A small image autoencoder, trained from scratch: encoder arch pvt, 9800 steps.
Rows from block 10 of the encoder, named by matrix and row number. Rows with one number belong to one neuron. Each number is 200 + 40 x the weight over its row's rms, rounded and kept within 0 to 999. All counts start at 0.
# fc1: MLP up (encoder.blocks.10.mlp.fc1.weight, 1280x320), inputs 0-159
# fc2: MLP down (encoder.blocks.10.mlp.fc2.weight, 320x1280, transposed), outputs 0-159
fc1.1119,173,173,231,200,172,200,254,200,200,186,178,196,216,255,152,233,249,170,257,200,212,243,155,191,212,254,272,203,155,191,154,159,238,200,149,271,148,250,283,134,231,156,139,199,220,200,190,168,169,200,147,258,167,200,173,200,215,131,188,243,200,220,185,200,247,280,200,178,223,222,158,257,252,200,230,246,200,249,194,209,200,266,219,165,273,200,200,210,200,223,199,200,272,140,262,130,259,242,258,193,173,246,200,256,160,164,200,157,221,261,169,205,200,236,146,249,233,200,273,129,200,204,150,200,255,200,194,200,216,176,185,219,236,238,237,264,267,128,247,200,123,134,196,165,206,236,209,226,200,146,191,200,129,185,178,120,196,270,200,247
fc2.1119,150,200,185,193,246,203,184,187,200,200,201,200,200,201,202,217,232,200,200,218,206,200,210,154,200,200,224,155,186,189,200,200,219,185,129,200,193,200,206,218,200,230,159,197,200,200,209,224,211,200,200,188,214,156,222,187,193,227,178,200,261,200,267,200,198,200,200,200,180,206,200,213,189,218,256,200,211,238,174,200,192,203,171,200,208,207,200,265,180,200,200,200,212,208,202,186,179,146,172,231,192,224,174,200,137,199,167,190,185,196,200,200,208,200,150,191,200,191,200,176,153,212,337,212,200,229,200,214,158,135,243,200,241,201,183,212,203,200,200,197,220,202,201,189,169,232,200,200,134,230,137,214,233,200,200,241,200,200,175,255
fc1.1120,201,179,215,254,243,140,251,233,221,180,184,208,198,154,147,127,294,261,202,189,268,171,231,277,184,175,193,200,285,118,166,208,163,159,205,205,195,242,197,174,189,169,214,145,192,184,160,251,166,202,243,187,172,136,150,241,137,206,178,111,155,205,219,200,166,168,166,201,273,179,216,144,238,150,248,243,169,208,263,192,144,183,244,207,292,188,131,245,205,228,187,195,224,241,208,231,157,194,205,201,214,222,214,201,255,161,164,216,160,184,217,201,196,237,199,174,220,228,249,232,146,201,263,171,149,153,175,181,210,206,52,198,267,239,196,221,221,192,195,208,213,113,156,141,243,177,201,195,209,164,141,220,207,235,189,183,208,210,222,254
fc2.1120,193,200,177,200,236,210,200,206,245,197,210,159,200,245,252,220,247,200,188,200,232,201,171,108,189,203,225,200,201,200,200,200,198,185,163,196,200,167,200,175,199,199,152,143,200,228,200,218,211,200,200,193,250,168,174,171,159,204,174,200,253,167,225,199,200,231,200,200,163,200,200,190,199,200,243,204,201,237,200,199,182,212,199,200,200,209,200,201,200,200,189,199,230,213,216,214,200,162,164,238,177,200,211,218,125,196,200,185,200,163,211,193,209,200,200,142,179,200,200,200,190,193,369,185,195,199,209,176,192,153,211,182,237,239,200,171,188,201,200,200,200,202,235,183,187,240,171,194,143,234,96,200,253,200,204,200,208,219,138,249
fc1.1121,190,209,203,204,217,238,204,238,127,311,195,157,217,272,208,166,233,152,250,237,266,241,211,142,163,268,229,194,201,186,213,193,181,246,240,237,206,191,196,162,204,148,144,207,207,94,172,256,187,191,200,152,219,235,161,105,198,112,184,225,245,115,188,176,208,238,195,192,150,201,194,207,154,184,193,160,194,138,198,165,224,243,283,223,261,189,268,255,85,176,208,247,199,206,184,239,200,187,206,173,166,250,227,101,277,188,157,202,233,240,263,156,212,130,212,161,238,231,246,248,201,283,212,198,168,203,168,206,175,236,231,205,145,224,162,211,205,181,193,184,196,187,204,114,247,208,223,193,185,161,197,173,206,200,158,138,217,183,55,193
fc2.1121,178,190,144,154,222,200,194,200,204,237,200,199,201,200,225,188,250,200,166,200,231,210,225,123,200,226,200,197,200,198,193,199,203,200,185,200,180,200,200,197,239,199,112,200,202,223,163,201,205,199,200,183,198,200,200,137,150,191,181,177,277,180,229,181,203,201,199,200,177,206,200,200,173,220,201,193,186,251,200,199,188,264,203,163,256,201,264,225,200,178,195,196,201,213,186,213,172,146,155,214,196,188,221,200,113,200,200,185,195,197,217,200,216,200,201,136,200,200,177,175,209,239,269,200,200,200,172,200,197,177,285,194,200,200,196,182,201,216,200,200,190,201,227,164,173,287,200,224,122,288,155,200,230,209,206,230,180,200,151,284
fc1.1122,183,174,202,206,174,191,218,219,208,157,173,240,184,200,286,252,210,198,226,211,106,193,213,168,198,221,215,206,155,179,227,215,226,173,182,189,138,233,200,253,188,197,194,201,185,211,245,121,199,205,246,267,223,86,201,173,165,242,214,223,217,192,241,200,203,155,344,172,210,248,246,226,208,240,196,253,243,195,188,246,208,207,204,207,150,199,187,143,241,203,186,174,206,186,202,225,218,236,155,199,180,198,172,205,144,190,179,222,102,176,196,202,175,102,207,207,187,143,188,184,203,196,178,249,137,169,197,212,232,153,253,197,176,150,260,201,200,238,233,199,171,139,217,280,333,203,184,290,217,196,215,223,181,136,205,182,204,184,225,74
fc2.1122,193,230,203,170,248,199,198,197,196,232,201,150,207,176,144,197,224,199,180,200,247,153,198,167,208,206,199,166,217,210,190,173,205,207,201,200,278,174,199,195,240,203,175,195,258,181,195,256,222,200,157,175,161,242,199,237,144,181,183,173,199,207,200,210,200,211,135,213,199,180,186,158,203,151,200,138,123,229,216,171,196,201,206,176,242,179,216,238,181,196,217,236,160,205,174,189,195,116,159,197,199,200,233,199,177,273,228,168,213,267,205,217,195,271,197,174,179,200,222,240,200,199,308,169,245,212,164,201,183,206,253,179,241,250,193,200,199,200,197,189,217,242,193,183,84,256,210,154,149,209,113,158,262,239,200,247,196,222,175,316
fc1.1123,168,200,210,200,200,206,150,220,148,118,271,200,215,200,200,256,250,200,258,182,144,237,159,200,143,205,133,273,184,200,149,141,154,167,242,200,139,187,176,127,200,128,200,161,225,281,200,185,200,273,247,127,225,268,130,200,148,200,218,200,220,225,209,261,200,119,200,200,245,135,218,200,167,265,200,239,163,230,250,200,200,132,261,151,215,232,166,157,211,232,140,176,200,184,242,242,200,229,193,221,183,174,177,202,128,200,200,200,176,260,125,263,200,200,170,199,188,244,233,135,200,200,184,238,172,200,193,209,204,257,166,139,129,200,267,181,158,200,244,152,270,172,200,265,246,260,170,225,250,152,228,269,200,129,266,169,200,200,150,209
fc2.1123,160,200,137,178,208,176,200,211,210,226,200,200,200,202,247,175,265,188,200,200,200,208,200,159,205,182,196,200,200,200,200,200,200,200,178,200,197,184,201,203,197,195,152,185,259,209,200,200,211,172,189,200,222,180,200,150,162,200,200,196,284,197,258,190,202,200,216,200,141,200,200,186,200,200,256,180,200,211,200,200,123,249,167,168,200,200,255,219,177,180,200,200,210,221,200,200,200,163,200,254,180,200,200,200,172,200,195,128,208,197,205,200,204,200,198,151,178,200,192,200,180,200,299,211,226,203,182,200,196,146,219,200,254,226,209,200,219,200,200,167,197,200,213,184,183,300,177,200,131,227,127,200,222,200,217,247,192,200,179,286
fc1.1124,160,148,164,171,246,176,211,236,242,216,200,212,200,200,200,228,248,187,236,118,200,200,144,238,157,221,125,226,155,233,233,225,144,200,158,243,208,160,234,219,200,200,200,200,200,200,200,250,200,200,227,128,200,217,177,200,170,200,147,250,142,145,200,120,200,166,200,200,172,200,200,200,200,255,248,214,156,182,169,200,264,190,138,219,184,227,161,129,200,133,228,200,200,232,162,224,174,200,128,200,150,259,214,200,118,200,183,254,237,200,122,289,179,226,141,264,189,200,200,183,185,141,199,182,257,200,242,174,200,125,133,285,167,119,167,131,111,269,211,172,176,186,166,250,273,165,119,168,142,197,256,183,200,241,200,165,200,132,143,200
fc2.1124,165,185,151,178,247,196,200,200,209,199,200,200,203,200,199,200,261,165,181,209,200,166,200,150,194,206,237,179,191,194,200,188,200,197,142,200,200,200,200,211,206,224,101,164,200,202,200,206,217,200,200,182,200,181,189,136,200,227,200,175,253,200,257,189,219,200,210,200,183,205,209,204,209,192,200,200,200,269,200,174,155,260,200,188,245,220,200,244,206,204,201,200,200,200,200,196,185,165,153,204,170,202,178,200,161,200,182,181,231,190,209,217,200,200,193,181,200,200,198,200,195,196,350,191,200,200,192,200,181,177,219,205,235,236,200,200,200,218,200,173,200,228,200,153,174,277,179,206,147,245,123,200,216,200,200,232,200,200,199,284
fc1.1125,199,109,226,140,199,251,229,152,200,219,197,186,260,201,241,185,202,172,200,108,184,200,175,263,243,200,218,243,71,242,267,168,172,203,160,192,200,220,223,202,218,229,180,128,217,199,244,302,204,250,171,194,198,102,232,229,205,213,220,166,346,178,187,232,191,225,174,211,155,144,217,158,200,185,189,190,210,219,230,194,249,216,135,138,168,168,292,184,180,175,308,205,240,154,216,134,168,201,217,193,151,201,261,200,189,193,93,304,189,193,198,169,239,200,198,220,202,200,173,151,177,271,199,175,152,175,188,121,158,198,241,221,172,198,202,193,200,132,214,240,206,109,200,139,195,212,196,212,137,244,194,157,110,142,222,234,158,214,200,199
fc2.1125,200,159,174,200,242,172,200,197,201,198,232,171,195,228,244,200,227,200,202,200,224,201,239,166,200,200,224,208,172,192,170,200,173,200,143,200,184,170,210,228,199,199,137,156,251,200,190,232,211,215,200,226,199,200,200,179,200,191,204,172,235,200,239,191,225,200,236,200,168,200,215,166,197,200,200,180,201,216,199,220,191,248,183,200,200,239,244,216,215,201,188,200,200,200,200,170,220,121,192,221,180,209,200,200,138,200,200,170,209,140,210,206,193,200,155,167,186,208,165,182,200,216,309,197,231,194,204,200,156,139,283,195,213,234,213,183,200,187,226,159,200,238,200,194,134,290,225,200,130,292,164,220,200,208,195,200,175,200,199,250
fc1.1126,267,200,200,123,148,229,133,146,200,200,196,163,230,200,171,208,227,229,134,141,200,129,279,225,214,175,163,218,200,199,174,250,216,200,118,243,253,200,229,253,200,200,188,236,200,200,200,228,172,200,157,203,273,200,145,200,200,289,231,200,199,183,200,200,138,248,236,200,155,200,200,200,200,200,278,181,200,200,200,159,197,272,186,124,138,200,167,281,185,237,246,144,200,126,200,202,241,225,200,200,274,234,273,182,249,121,200,200,200,226,184,166,140,246,280,200,196,230,139,250,200,243,200,248,200,233,184,200,200,122,200,200,200,289,148,190,200,116,200,209,144,220,200,257,200,225,113,200,161,252,135,281,204,200,207,206,163,231,236,200
fc2.1126,200,187,191,153,205,200,205,200,204,200,200,200,200,200,198,200,222,200,200,225,212,187,200,171,200,200,227,200,200,200,182,189,200,200,169,200,200,211,200,200,236,200,141,150,227,230,165,223,256,200,213,198,200,179,200,136,194,200,196,164,254,183,244,200,209,200,214,200,179,195,209,200,219,200,200,193,220,247,168,200,179,201,171,200,207,198,200,201,200,198,200,200,200,200,218,190,215,179,172,211,200,189,184,188,136,200,200,171,202,168,177,184,183,184,190,155,200,220,200,200,200,200,287,200,200,200,200,221,200,186,240,200,212,268,218,206,200,196,220,177,200,200,229,153,179,251,187,224,173,237,115,200,244,200,200,200,197,200,158,224
fc1.1127,181,188,212,191,196,194,219,217,202,195,191,202,243,197,271,246,226,227,187,155,197,201,148,194,208,253,201,190,156,198,246,184,206,216,187,173,261,269,184,139,162,253,192,200,249,188,201,223,262,198,201,208,217,73,176,204,106,210,259,205,268,199,208,243,187,193,199,230,232,174,263,209,224,190,273,291,252,238,180,169,147,245,229,123,289,163,174,173,190,200,179,216,234,216,212,178,168,153,210,119,154,177,244,194,192,202,180,254,88,194,166,230,215,215,180,202,242,205,167,226,168,201,185,217,155,189,223,153,179,186,214,228,194,177,249,199,194,249,163,224,301,146,198,45,309,198,150,210,132,231,190,198,204,203,199,201,178,215,189,174
fc2.1127,200,195,130,194,253,208,187,169,233,185,223,202,163,183,196,176,270,203,200,251,206,184,229,175,216,200,226,225,216,213,156,186,237,165,201,211,185,189,200,231,251,165,139,198,196,201,215,217,192,179,230,187,210,243,201,193,233,207,151,172,200,201,246,150,218,219,200,152,191,198,188,168,203,200,194,168,173,204,190,235,212,232,178,198,193,202,204,262,195,200,200,199,168,184,200,186,210,200,158,232,201,255,191,200,159,233,215,132,265,159,197,200,197,197,186,96,199,186,168,212,200,192,293,199,215,188,201,210,206,130,222,199,226,239,190,193,208,200,202,158,185,222,200,236,89,293,220,200,176,204,136,200,221,200,201,200,172,200,209,276
fc1.1128,116,235,168,279,151,298,219,137,201,200,195,128,120,167,211,201,164,214,207,174,199,201,217,264,200,187,197,220,158,170,226,253,180,208,215,157,87,221,199,200,202,204,259,149,199,168,151,204,211,196,241,177,175,113,213,170,196,210,227,232,220,188,230,219,190,271,195,208,245,124,199,130,201,208,224,227,222,246,150,196,278,204,278,176,232,197,207,154,198,245,238,84,274,208,284,161,162,200,174,300,241,201,202,200,289,155,199,225,192,173,200,237,172,149,199,205,201,210,183,144,165,285,200,180,156,237,202,177,118,198,78,202,164,200,200,251,227,150,214,200,214,101,181,181,178,151,192,254,177,233,143,163,213,204,204,201,193,242,225,151
fc2.1128,174,189,158,135,200,183,190,200,200,199,228,195,189,185,207,202,217,200,202,200,180,201,200,148,209,203,237,161,162,223,162,198,186,200,162,205,200,200,246,200,200,185,124,200,200,226,200,200,230,201,202,201,234,189,200,155,155,200,200,202,244,197,254,186,200,200,212,227,177,200,199,171,204,209,210,161,200,257,200,200,130,220,200,164,242,211,205,244,219,196,200,200,200,225,200,221,194,171,195,212,200,200,173,196,116,209,179,142,200,159,167,186,175,171,167,171,200,210,166,181,165,200,314,200,227,200,209,216,188,117,216,200,241,247,178,200,211,194,219,200,200,200,200,144,156,293,168,200,161,222,120,204,236,200,200,238,190,194,199,245