A small image autoencoder, trained from scratch: adamw at rate 0.00088.
Rows from block 13 of the encoder of a small image autoencoder, named by matrix and row number. Rows with one number belong to one neuron. Each number is 50 + 12 x the weight over its row's rms, rounded and kept within 0 to 99. All counts start at 0. After the name is the row's rms in percent of the matrix's.
After each neuron's rows are labels from the 100 images, of 14976, where the neuron reaches its highest value: "top examples" is what is common among them. Only what is clearly more common there than usual is listed. The data: photos with spoken descriptions (Open Images, Localized Narratives).
# fc1: MLP up (encoder.blocks.13.mlp.fc1.weight, 1280x320), inputs 160-319
# fc2: MLP down (encoder.blocks.13.mlp.fc2.weight, 320x1280, transposed), outputs 160-319

fc1.634 159:49 56 31 63 55 71 48 43 35 77 46 44 53 42 51 50 52 54 41 52 45 57 56 75 29 14 44 56 60 48 29 59 53 49 52 69 16 41 32 36 40 60 51 40 49 54 67 40 54 61 53 42 42 54 57 51 52 42 58 51 38 46 72 56 49 63 49 42 33 60 63 50 59 43 51 56 45 50 55 51 47 55 48 40 53 63 27 62 83 61 32 56 15 52 55 53 67 24 41 50 56 40 44 51 77 59 68 25 49 49 36 46 29 40 31 85 29 49 56 36 49 47 53 53 46 34 28 55 69 54 69 60 35 54 48 84 72 44 72 50 52 67 63 41 40 68 42 57 56 63 66 50 57 52 38 43 46 57 47 66
fc2.634 146:34 54 44 52 57 75 46 49 39 55 52 49 52 50 44 76 59 42 50 49 88 55 64 84 46 37 48 63 63 34 27 48 74 29 44 62 41 51 30 39 48 48 50 49 52 46 71 46 51 56 67 55 50 48 58 51 41 51 40 49 33 51 59 50 41 57 53 47 55 50 47 47 62 61 29 50 50 33 50 50 74 71 46 32 55 55 46 56 71 64 41 60 33 41 48 40 40 46 50 55 47 76 50 48 76 50 52 17 50 78 36 44 36 42 50 87 45 51 56 52 33 42 53 57 42 47 49 40 52 50 54 38 14 76 50 54 59 40 48 47 50 49 56 42 47 61 49 47 42 61 72 57 68 55 50 45 50 53 55 51
top examples: text has "red"

fc1.271 089:53 37 45 49 74 56 50 44 51 23 53 32 48 28 50 49 46 48 32 62 50 50 53 65 50 42 32 53 73 17 54 50 52 61 22 50 47 55 33 47 52 50 55 50 44 52 70 61 38 51 56 51 48 32 67 72 23 42 50 42 19 50 51 50 46 58 45 51 42 60 64 52 46 30 50 50 51 44 50 51 43 61 43 41 80 55 36 54 48 33 34 71 58 54 58 45 51 66 45 69 48 44 50 48 18 50 87 58 54 50 59 35 33 38 42 55 29 33 66 53 26 31 76 75 63 50 42 52 60 42 19 54 51 40 44 35 50 55 57 69 46 54 67 40 50 35 39 50 66 62 46 43 32 46 47 34 29 37 49 61
fc2.271 091:48 50 44 53 61 51 45 49 57 31 71 55 76 47 49 58 50 22 41 50 81 49 62 63 56 42 46 70 65 40 39 40 50 32 50 50 66 68 50 50 45 50 50 50 52 48 71 56 40 71 60 50 50 47 70 50 50 36 50 56 50 69 41 60 50 54 47 59 51 54 04 42 50 43 50 49 50 51 60 53 68 77 34 41 50 70 39 57 46 56 49 64 40 48 37 29 39 50 50 50 68 60 40 28 50 53 57 48 48 96 47 46 40 50 50 81 50 42 70 50 29 35 50 48 28 92 41 22 50 65 43 47 30 64 56 62 52 50 34 50 38 49 50 59 50 45 45 49 50 38 56 67 67 49 41 31 50 50 50 50
top examples: text has "dark"

fc1.86 107:58 57 43 65 46 95 78 27 32 57 49 69 48 53 38 18 54 56 56 32 36 74 65 50 36 51 55 51 48 50 34 47 44 53 39 47 50 70 22 45 59 51 60 21 60 36 53 41 52 69 57 62 49 38 62 53 37 51 61 58 52 45 53 48 50 72 40 27 39 49 58 66 82 54 42 66 63 46 52 43 60 54 34 50 76 49 33 53 65 46 51 53 46 61 51 64 50 43 53 50 59 48 46 39 53 60 65 43 44 50 55 56 49 28 20 49 34 42 53 60 51 54 43 49 49 49 34 50 59 34 31 58 23 56 62 52 59 45 60 55 28 51 52 21 38 58 31 51 36 56 58 41 44 51 59 45 75 50 39 70
fc2.86 093:44 50 38 46 62 62 47 54 53 48 75 50 53 52 50 63 50 30 55 41 85 54 51 60 53 50 56 75 58 27 50 61 56 24 62 50 50 46 53 36 48 49 55 58 50 48 50 45 62 64 71 50 68 68 50 41 79 44 38 74 50 45 25 56 49 50 45 50 58 49 06 47 74 57 34 51 45 55 50 40 72 63 50 47 53 50 67 50 50 52 56 64 36 47 12 28 34 48 58 50 50 74 50 38 51 50 50 23 23 99 43 50 48 50 45 72 50 45 50 50 46 60 50 48 50 99 55 33 45 50 40 46 26 92 63 50 46 35 41 44 46 36 50 70 54 49 50 41 35 56 53 50 55 50 50 50 67 50 40 45
top examples: text has "red"

fc1.166 128:58 57 47 50 59 34 25 41 50 49 50 82 51 42 66 48 51 38 45 69 19 44 53 44 56 27 43 40 41 39 65 34 34 52 61 39 37 46 46 54 60 60 51 50 51 41 45 55 36 43 26 58 35 42 50 61 63 49 68 46 50 36 33 55 46 53 41 41 23 52 57 46 38 27 44 48 34 45 63 57 43 59 45 60 50 53 46 47 45 35 50 58 54 54 37 54 75 41 38 53 56 36 43 49 46 56 35 49 66 27 50 45 72 67 50 66 26 48 53 59 53 51 54 58 51 44 40 60 50 47 67 51 59 36 51 46 57 33 71 49 68 52 55 36 52 38 52 69 57 29 43 50 26 57 63 51 34 44 50 28
fc2.166 096:55 51 46 45 58 50 41 50 55 25 88 60 50 50 50 64 50 19 46 47 83 57 47 75 50 55 50 60 56 43 50 54 56 47 52 50 62 46 63 51 50 47 50 61 51 50 38 46 64 53 58 62 65 55 47 38 79 50 43 58 50 46 30 50 56 52 50 50 55 50 00 50 54 56 23 47 45 63 42 40 80 58 50 49 47 55 60 50 53 55 50 54 50 50 05 02 33 50 50 54 50 63 52 49 61 47 43 31 23 99 46 53 46 50 57 75 50 51 50 44 36 50 50 43 50 99 55 33 31 50 50 43 28 81 43 52 53 50 49 50 43 44 44 56 59 50 52 48 37 50 56 44 71 50 68 50 60 50 50 48
top examples: text has "black"

fc1.203 148:50 65 68 47 48 43 63 35 72 35 77 38 61 48 50 24 44 46 51 56 45 71 24 33 74 62 53 32 51 47 44 47 39 46 56 52 81 62 74 68 46 40 44 61 46 45 52 59 58 50 57 37 47 40 25 50 50 46 43 59 48 62 19 55 43 40 39 57 43 37 46 60 24 51 54 46 50 70 54 56 61 35 66 50 46 44 50 46 47 51 64 45 43 50 54 46 50 67 51 52 56 51 54 45 18 43 56 56 40 58 67 61 52 61 53 33 46 50 45 52 45 39 51 53 56 78 40 52 47 48 33 52 61 43 44 39 35 70 36 50 40 44 53 79 65 07 50 47 48 51 44 39 46 34 42 49 58 65 61 42
fc2.203 125:41 48 42 47 50 61 45 64 35 65 71 60 50 53 50 75 48 38 50 46 84 50 60 72 30 28 48 56 48 42 51 55 78 28 52 57 36 43 34 48 50 51 59 49 51 66 60 50 59 58 57 57 52 84 72 45 81 53 50 50 38 58 53 50 49 44 65 48 46 42 42 50 57 50 23 43 25 49 48 54 67 58 43 51 69 55 52 48 59 69 48 64 46 50 10 27 55 47 52 51 49 68 53 42 70 50 41 36 50 85 46 50 44 50 51 99 54 52 50 48 50 47 58 53 38 45 62 49 56 53 63 38 24 76 47 50 50 34 44 45 65 42 45 54 49 66 63 47 31 50 82 52 55 59 57 54 51 47 61 34
top examples: text has "color"; text has "red"

fc1.521 106:59 46 42 56 51 52 51 44 52 41 31 69 55 35 50 60 59 47 61 47 40 50 71 55 72 48 52 43 77 56 50 45 54 49 36 36 25 54 48 36 77 64 51 52 53 30 54 51 39 61 50 64 52 19 67 52 30 43 45 35 28 55 46 70 66 67 20 32 59 54 50 44 75 49 43 49 51 46 47 42 69 67 45 47 35 49 50 72 39 50 49 46 63 60 55 53 46 57 33 53 55 52 49 32 55 48 72 30 60 61 44 34 57 37 41 45 18 48 52 59 58 60 77 39 50 50 19 50 27 42 38 54 50 51 51 56 47 35 53 73 21 56 61 46 52 45 32 59 46 45 51 70 65 42 50 49 34 44 53 70
fc2.521 099:50 50 51 48 50 50 44 57 51 26 89 50 41 60 50 56 57 45 45 50 92 46 50 59 59 44 50 70 59 32 54 55 71 32 58 52 50 50 55 51 50 41 50 64 50 50 29 49 50 50 67 50 60 67 61 34 76 50 31 54 50 46 26 51 55 50 50 43 63 50 07 54 65 55 22 53 50 50 50 50 66 50 50 50 50 49 71 33 50 65 50 53 50 50 00 11 47 45 48 50 50 62 50 33 62 48 50 30 31 99 49 51 50 50 48 73 72 52 46 45 50 50 50 49 47 92 66 32 39 50 50 49 35 76 44 50 61 41 39 44 46 38 48 65 51 45 50 50 42 50 58 56 70 58 64 50 74 50 36 39
top examples: text has "sky"

fc1.309 114:50 42 61 69 50 48 47 48 68 54 57 53 63 70 49 24 38 54 41 52 55 48 25 54 54 52 28 78 43 42 41 14 42 46 78 50 68 46 55 52 18 42 65 36 32 43 51 54 38 53 68 41 53 45 55 62 57 35 55 76 67 67 45 51 42 61 49 46 48 40 45 46 50 48 46 59 66 54 70 56 67 65 36 60 49 48 34 56 50 59 49 50 28 61 49 47 32 32 51 47 45 51 36 44 55 53 72 65 50 63 45 62 40 62 55 68 50 40 67 33 34 49 52 46 48 61 49 45 55 63 27 40 41 23 46 37 76 51 39 51 55 56 50 53 49 16 40 51 65 47 54 44 52 34 43 39 62 33 50 64
fc2.309 095:51 44 56 26 53 40 40 66 50 46 86 44 50 63 50 63 43 36 55 53 99 44 50 70 50 58 44 58 48 38 50 54 62 29 51 51 54 45 55 57 53 40 50 70 37 50 49 50 67 50 71 50 51 65 50 38 64 42 22 55 53 42 25 50 50 30 54 50 60 37 00 60 50 73 18 50 29 50 50 50 69 49 58 44 58 51 68 37 59 59 50 62 50 48 08 18 52 50 50 46 50 68 50 49 50 35 50 23 25 98 47 63 37 50 36 75 73 46 50 50 50 50 50 50 43 88 60 48 52 58 50 26 44 73 50 50 49 42 35 50 52 45 36 78 50 50 64 46 50 45 57 55 79 63 61 50 66 52 43 29
top examples: text has "color"

fc1.517 131:54 58 36 76 68 64 37 48 45 50 53 60 51 44 79 52 60 50 46 62 43 42 58 56 54 37 47 53 66 42 56 48 41 62 60 29 29 52 41 47 43 74 49 58 54 46 31 59 39 51 42 45 26 53 53 54 47 47 78 47 43 51 48 74 52 53 41 57 50 75 45 35 32 46 77 44 50 45 51 60 31 58 38 53 35 56 50 47 54 24 39 44 53 58 52 50 48 57 30 60 51 51 38 49 53 47 40 54 68 56 57 30 71 30 41 54 49 44 46 41 42 66 78 37 58 61 50 48 54 57 50 66 77 34 66 56 57 51 66 56 54 73 70 53 52 55 28 76 59 27 43 57 48 33 40 54 37 48 43 40
fc2.517 101:48 53 39 44 61 59 50 66 60 27 91 51 50 59 37 75 43 32 44 45 98 56 50 71 55 55 51 67 50 45 41 66 55 38 60 50 50 40 62 49 50 34 51 52 47 50 49 52 54 56 73 50 58 56 50 48 76 51 41 67 50 50 24 50 60 50 46 40 65 50 15 50 66 64 48 40 38 51 44 50 55 50 63 39 54 50 61 50 50 50 50 56 52 47 00 30 50 41 57 50 50 71 50 42 63 47 51 25 43 99 50 58 47 60 45 79 53 43 50 38 50 55 50 34 50 92 62 37 43 50 46 46 26 95 56 50 41 50 25 49 35 46 38 80 55 40 50 39 44 46 58 52 76 50 50 50 76 50 39 34
top examples: text has "black"

fc1.588 099:49 56 35 36 49 68 17 56 53 66 84 54 51 49 60 45 40 43 52 38 53 53 33 55 46 55 39 30 89 50 49 70 68 39 61 50 45 49 36 59 69 44 37 62 64 51 38 85 59 47 51 46 55 72 67 54 60 50 30 52 59 66 42 45 61 51 49 55 62 57 41 28 48 50 74 22 37 66 46 39 56 44 62 29 65 57 63 37 40 45 50 43 41 48 52 54 47 59 44 69 49 54 61 66 57 23 50 61 50 53 50 50 48 42 38 48 43 46 47 37 51 65 64 63 32 61 37 55 50 39 49 32 51 42 60 59 22 50 53 50 54 55 47 53 37 73 60 49 37 39 61 63 59 71 54 79 41 70 62 49
fc2.588 092:41 50 48 50 57 47 36 54 65 27 84 50 50 50 50 68 50 38 55 50 99 47 50 73 50 49 50 61 50 32 50 52 74 35 50 50 55 41 63 50 50 50 50 54 50 50 50 52 57 50 55 43 59 63 64 43 80 44 50 79 59 57 30 50 50 41 48 43 53 41 08 50 50 65 41 56 45 50 50 46 57 50 50 39 50 50 75 36 40 54 50 65 52 50 07 25 50 50 57 50 50 72 59 47 55 39 57 31 25 99 43 50 41 50 50 92 54 50 50 50 50 51 57 38 45 86 52 44 50 50 49 33 33 94 50 50 51 50 43 50 49 50 44 65 64 50 59 40 40 54 52 50 67 50 50 48 73 50 48 36
top examples: text has "white"; text has "black"

fc1.157 104:55 57 29 50 43 59 58 50 47 34 32 43 81 69 53 58 46 49 52 48 56 54 52 72 34 51 60 47 46 53 47 40 67 41 44 54 35 49 41 55 27 48 51 71 52 51 60 35 71 61 52 39 43 40 50 50 64 48 59 50 46 59 51 50 33 43 72 33 49 48 66 58 42 56 45 52 54 56 54 46 51 60 43 44 39 64 52 76 66 75 54 66 45 50 43 42 56 45 55 42 53 51 60 60 53 50 52 43 25 67 36 49 52 57 67 72 30 42 44 66 40 58 37 61 45 51 41 55 48 40 61 38 52 47 47 52 62 51 30 57 58 45 31 51 24 54 48 22 46 62 42 39 54 37 53 52 25 53 80 51
fc2.157 102:50 42 50 31 50 50 47 61 59 42 73 50 50 50 50 62 41 43 56 44 99 50 50 57 53 53 50 68 50 25 50 54 55 33 58 50 50 55 60 41 44 49 58 58 50 50 33 50 51 53 67 46 65 68 50 40 60 42 48 63 50 54 22 50 61 42 50 50 59 50 13 50 62 72 29 45 43 50 46 41 57 50 59 50 52 50 58 49 50 64 58 51 50 50 07 13 42 50 50 54 50 74 50 36 50 33 50 38 24 99 50 57 50 50 46 87 52 50 49 39 50 58 56 33 50 99 60 28 40 50 49 47 42 93 57 52 58 37 39 39 38 45 35 57 51 50 45 44 50 50 57 58 52 55 57 48 68 50 50 33
top examples: text has "sky"; text has "trees"; text has "grass"

fc1.660 154:36 53 64 48 57 31 64 50 48 23 30 56 55 49 48 81 50 42 53 44 60 32 47 38 53 76 56 80 26 66 50 76 51 58 31 62 55 50 47 45 29 45 38 59 54 57 64 52 63 61 56 36 73 50 52 44 51 51 49 35 50 54 49 58 49 27 44 47 60 55 36 39 59 70 51 49 54 49 46 46 70 56 49 51 15 59 53 36 60 50 48 47 53 41 48 44 41 45 51 49 55 48 43 54 78 54 70 38 50 45 43 56 52 43 54 16 91 50 51 47 50 39 48 48 41 55 48 44 52 52 54 53 19 50 22 62 55 47 26 52 48 41 44 49 57 71 51 42 50 56 45 59 65 48 30 40 40 54 48 32
fc2.660 105:50 43 47 42 57 49 48 50 50 30 73 50 37 64 52 90 50 27 40 51 85 39 50 69 50 53 49 72 50 43 57 63 62 31 51 47 64 50 55 48 36 47 52 68 53 47 34 53 52 46 54 48 60 75 72 31 83 48 41 69 55 37 34 52 71 50 50 51 71 51 00 48 73 71 27 49 46 44 50 48 55 53 50 53 50 50 59 39 39 50 31 50 47 50 01 30 50 52 40 45 50 62 49 50 65 50 50 50 41 95 47 45 48 50 42 70 72 43 60 35 56 57 50 22 55 79 61 39 44 59 49 62 33 85 50 44 50 38 30 55 34 50 50 72 53 58 56 47 56 52 62 58 63 50 50 48 58 45 50 23
top examples: text has "black"

fc1.105 087:54 39 60 48 37 32 53 61 57 50 61 54 47 62 29 63 42 53 51 27 78 63 27 62 30 56 55 61 40 72 57 42 40 34 44 53 60 54 64 61 34 13 51 42 29 72 51 40 58 64 64 32 52 64 42 48 59 63 52 48 50 65 53 44 62 50 74 42 55 21 50 55 46 69 50 50 41 57 48 45 58 51 73 21 47 24 52 55 50 65 53 50 50 30 40 41 44 36 54 39 35 58 62 59 32 49 50 49 26 50 30 68 26 53 69 59 57 50 41 51 46 59 49 71 38 64 50 51 48 55 41 23 65 51 41 50 29 60 20 43 50 31 46 77 29 32 77 33 47 55 38 52 77 56 56 43 49 62 67 50
fc2.105 094:50 50 50 40 51 57 33 65 53 43 90 50 43 53 50 54 50 23 46 44 92 50 38 54 67 52 53 71 50 32 50 67 74 31 48 50 50 49 63 42 54 50 50 55 43 50 46 42 62 50 61 50 70 76 50 35 70 50 44 57 50 54 13 49 51 38 50 42 55 46 00 50 60 68 29 50 37 50 46 50 66 50 62 50 56 50 55 44 50 67 51 67 51 35 05 25 40 50 50 50 58 56 61 47 53 37 50 44 41 97 43 55 37 50 50 91 50 50 48 37 36 50 45 31 37 94 50 36 50 50 44 25 47 91 50 40 50 51 32 43 49 48 50 67 50 50 50 49 28 51 69 54 61 50 68 50 66 55 44 48
top examples: text has "black"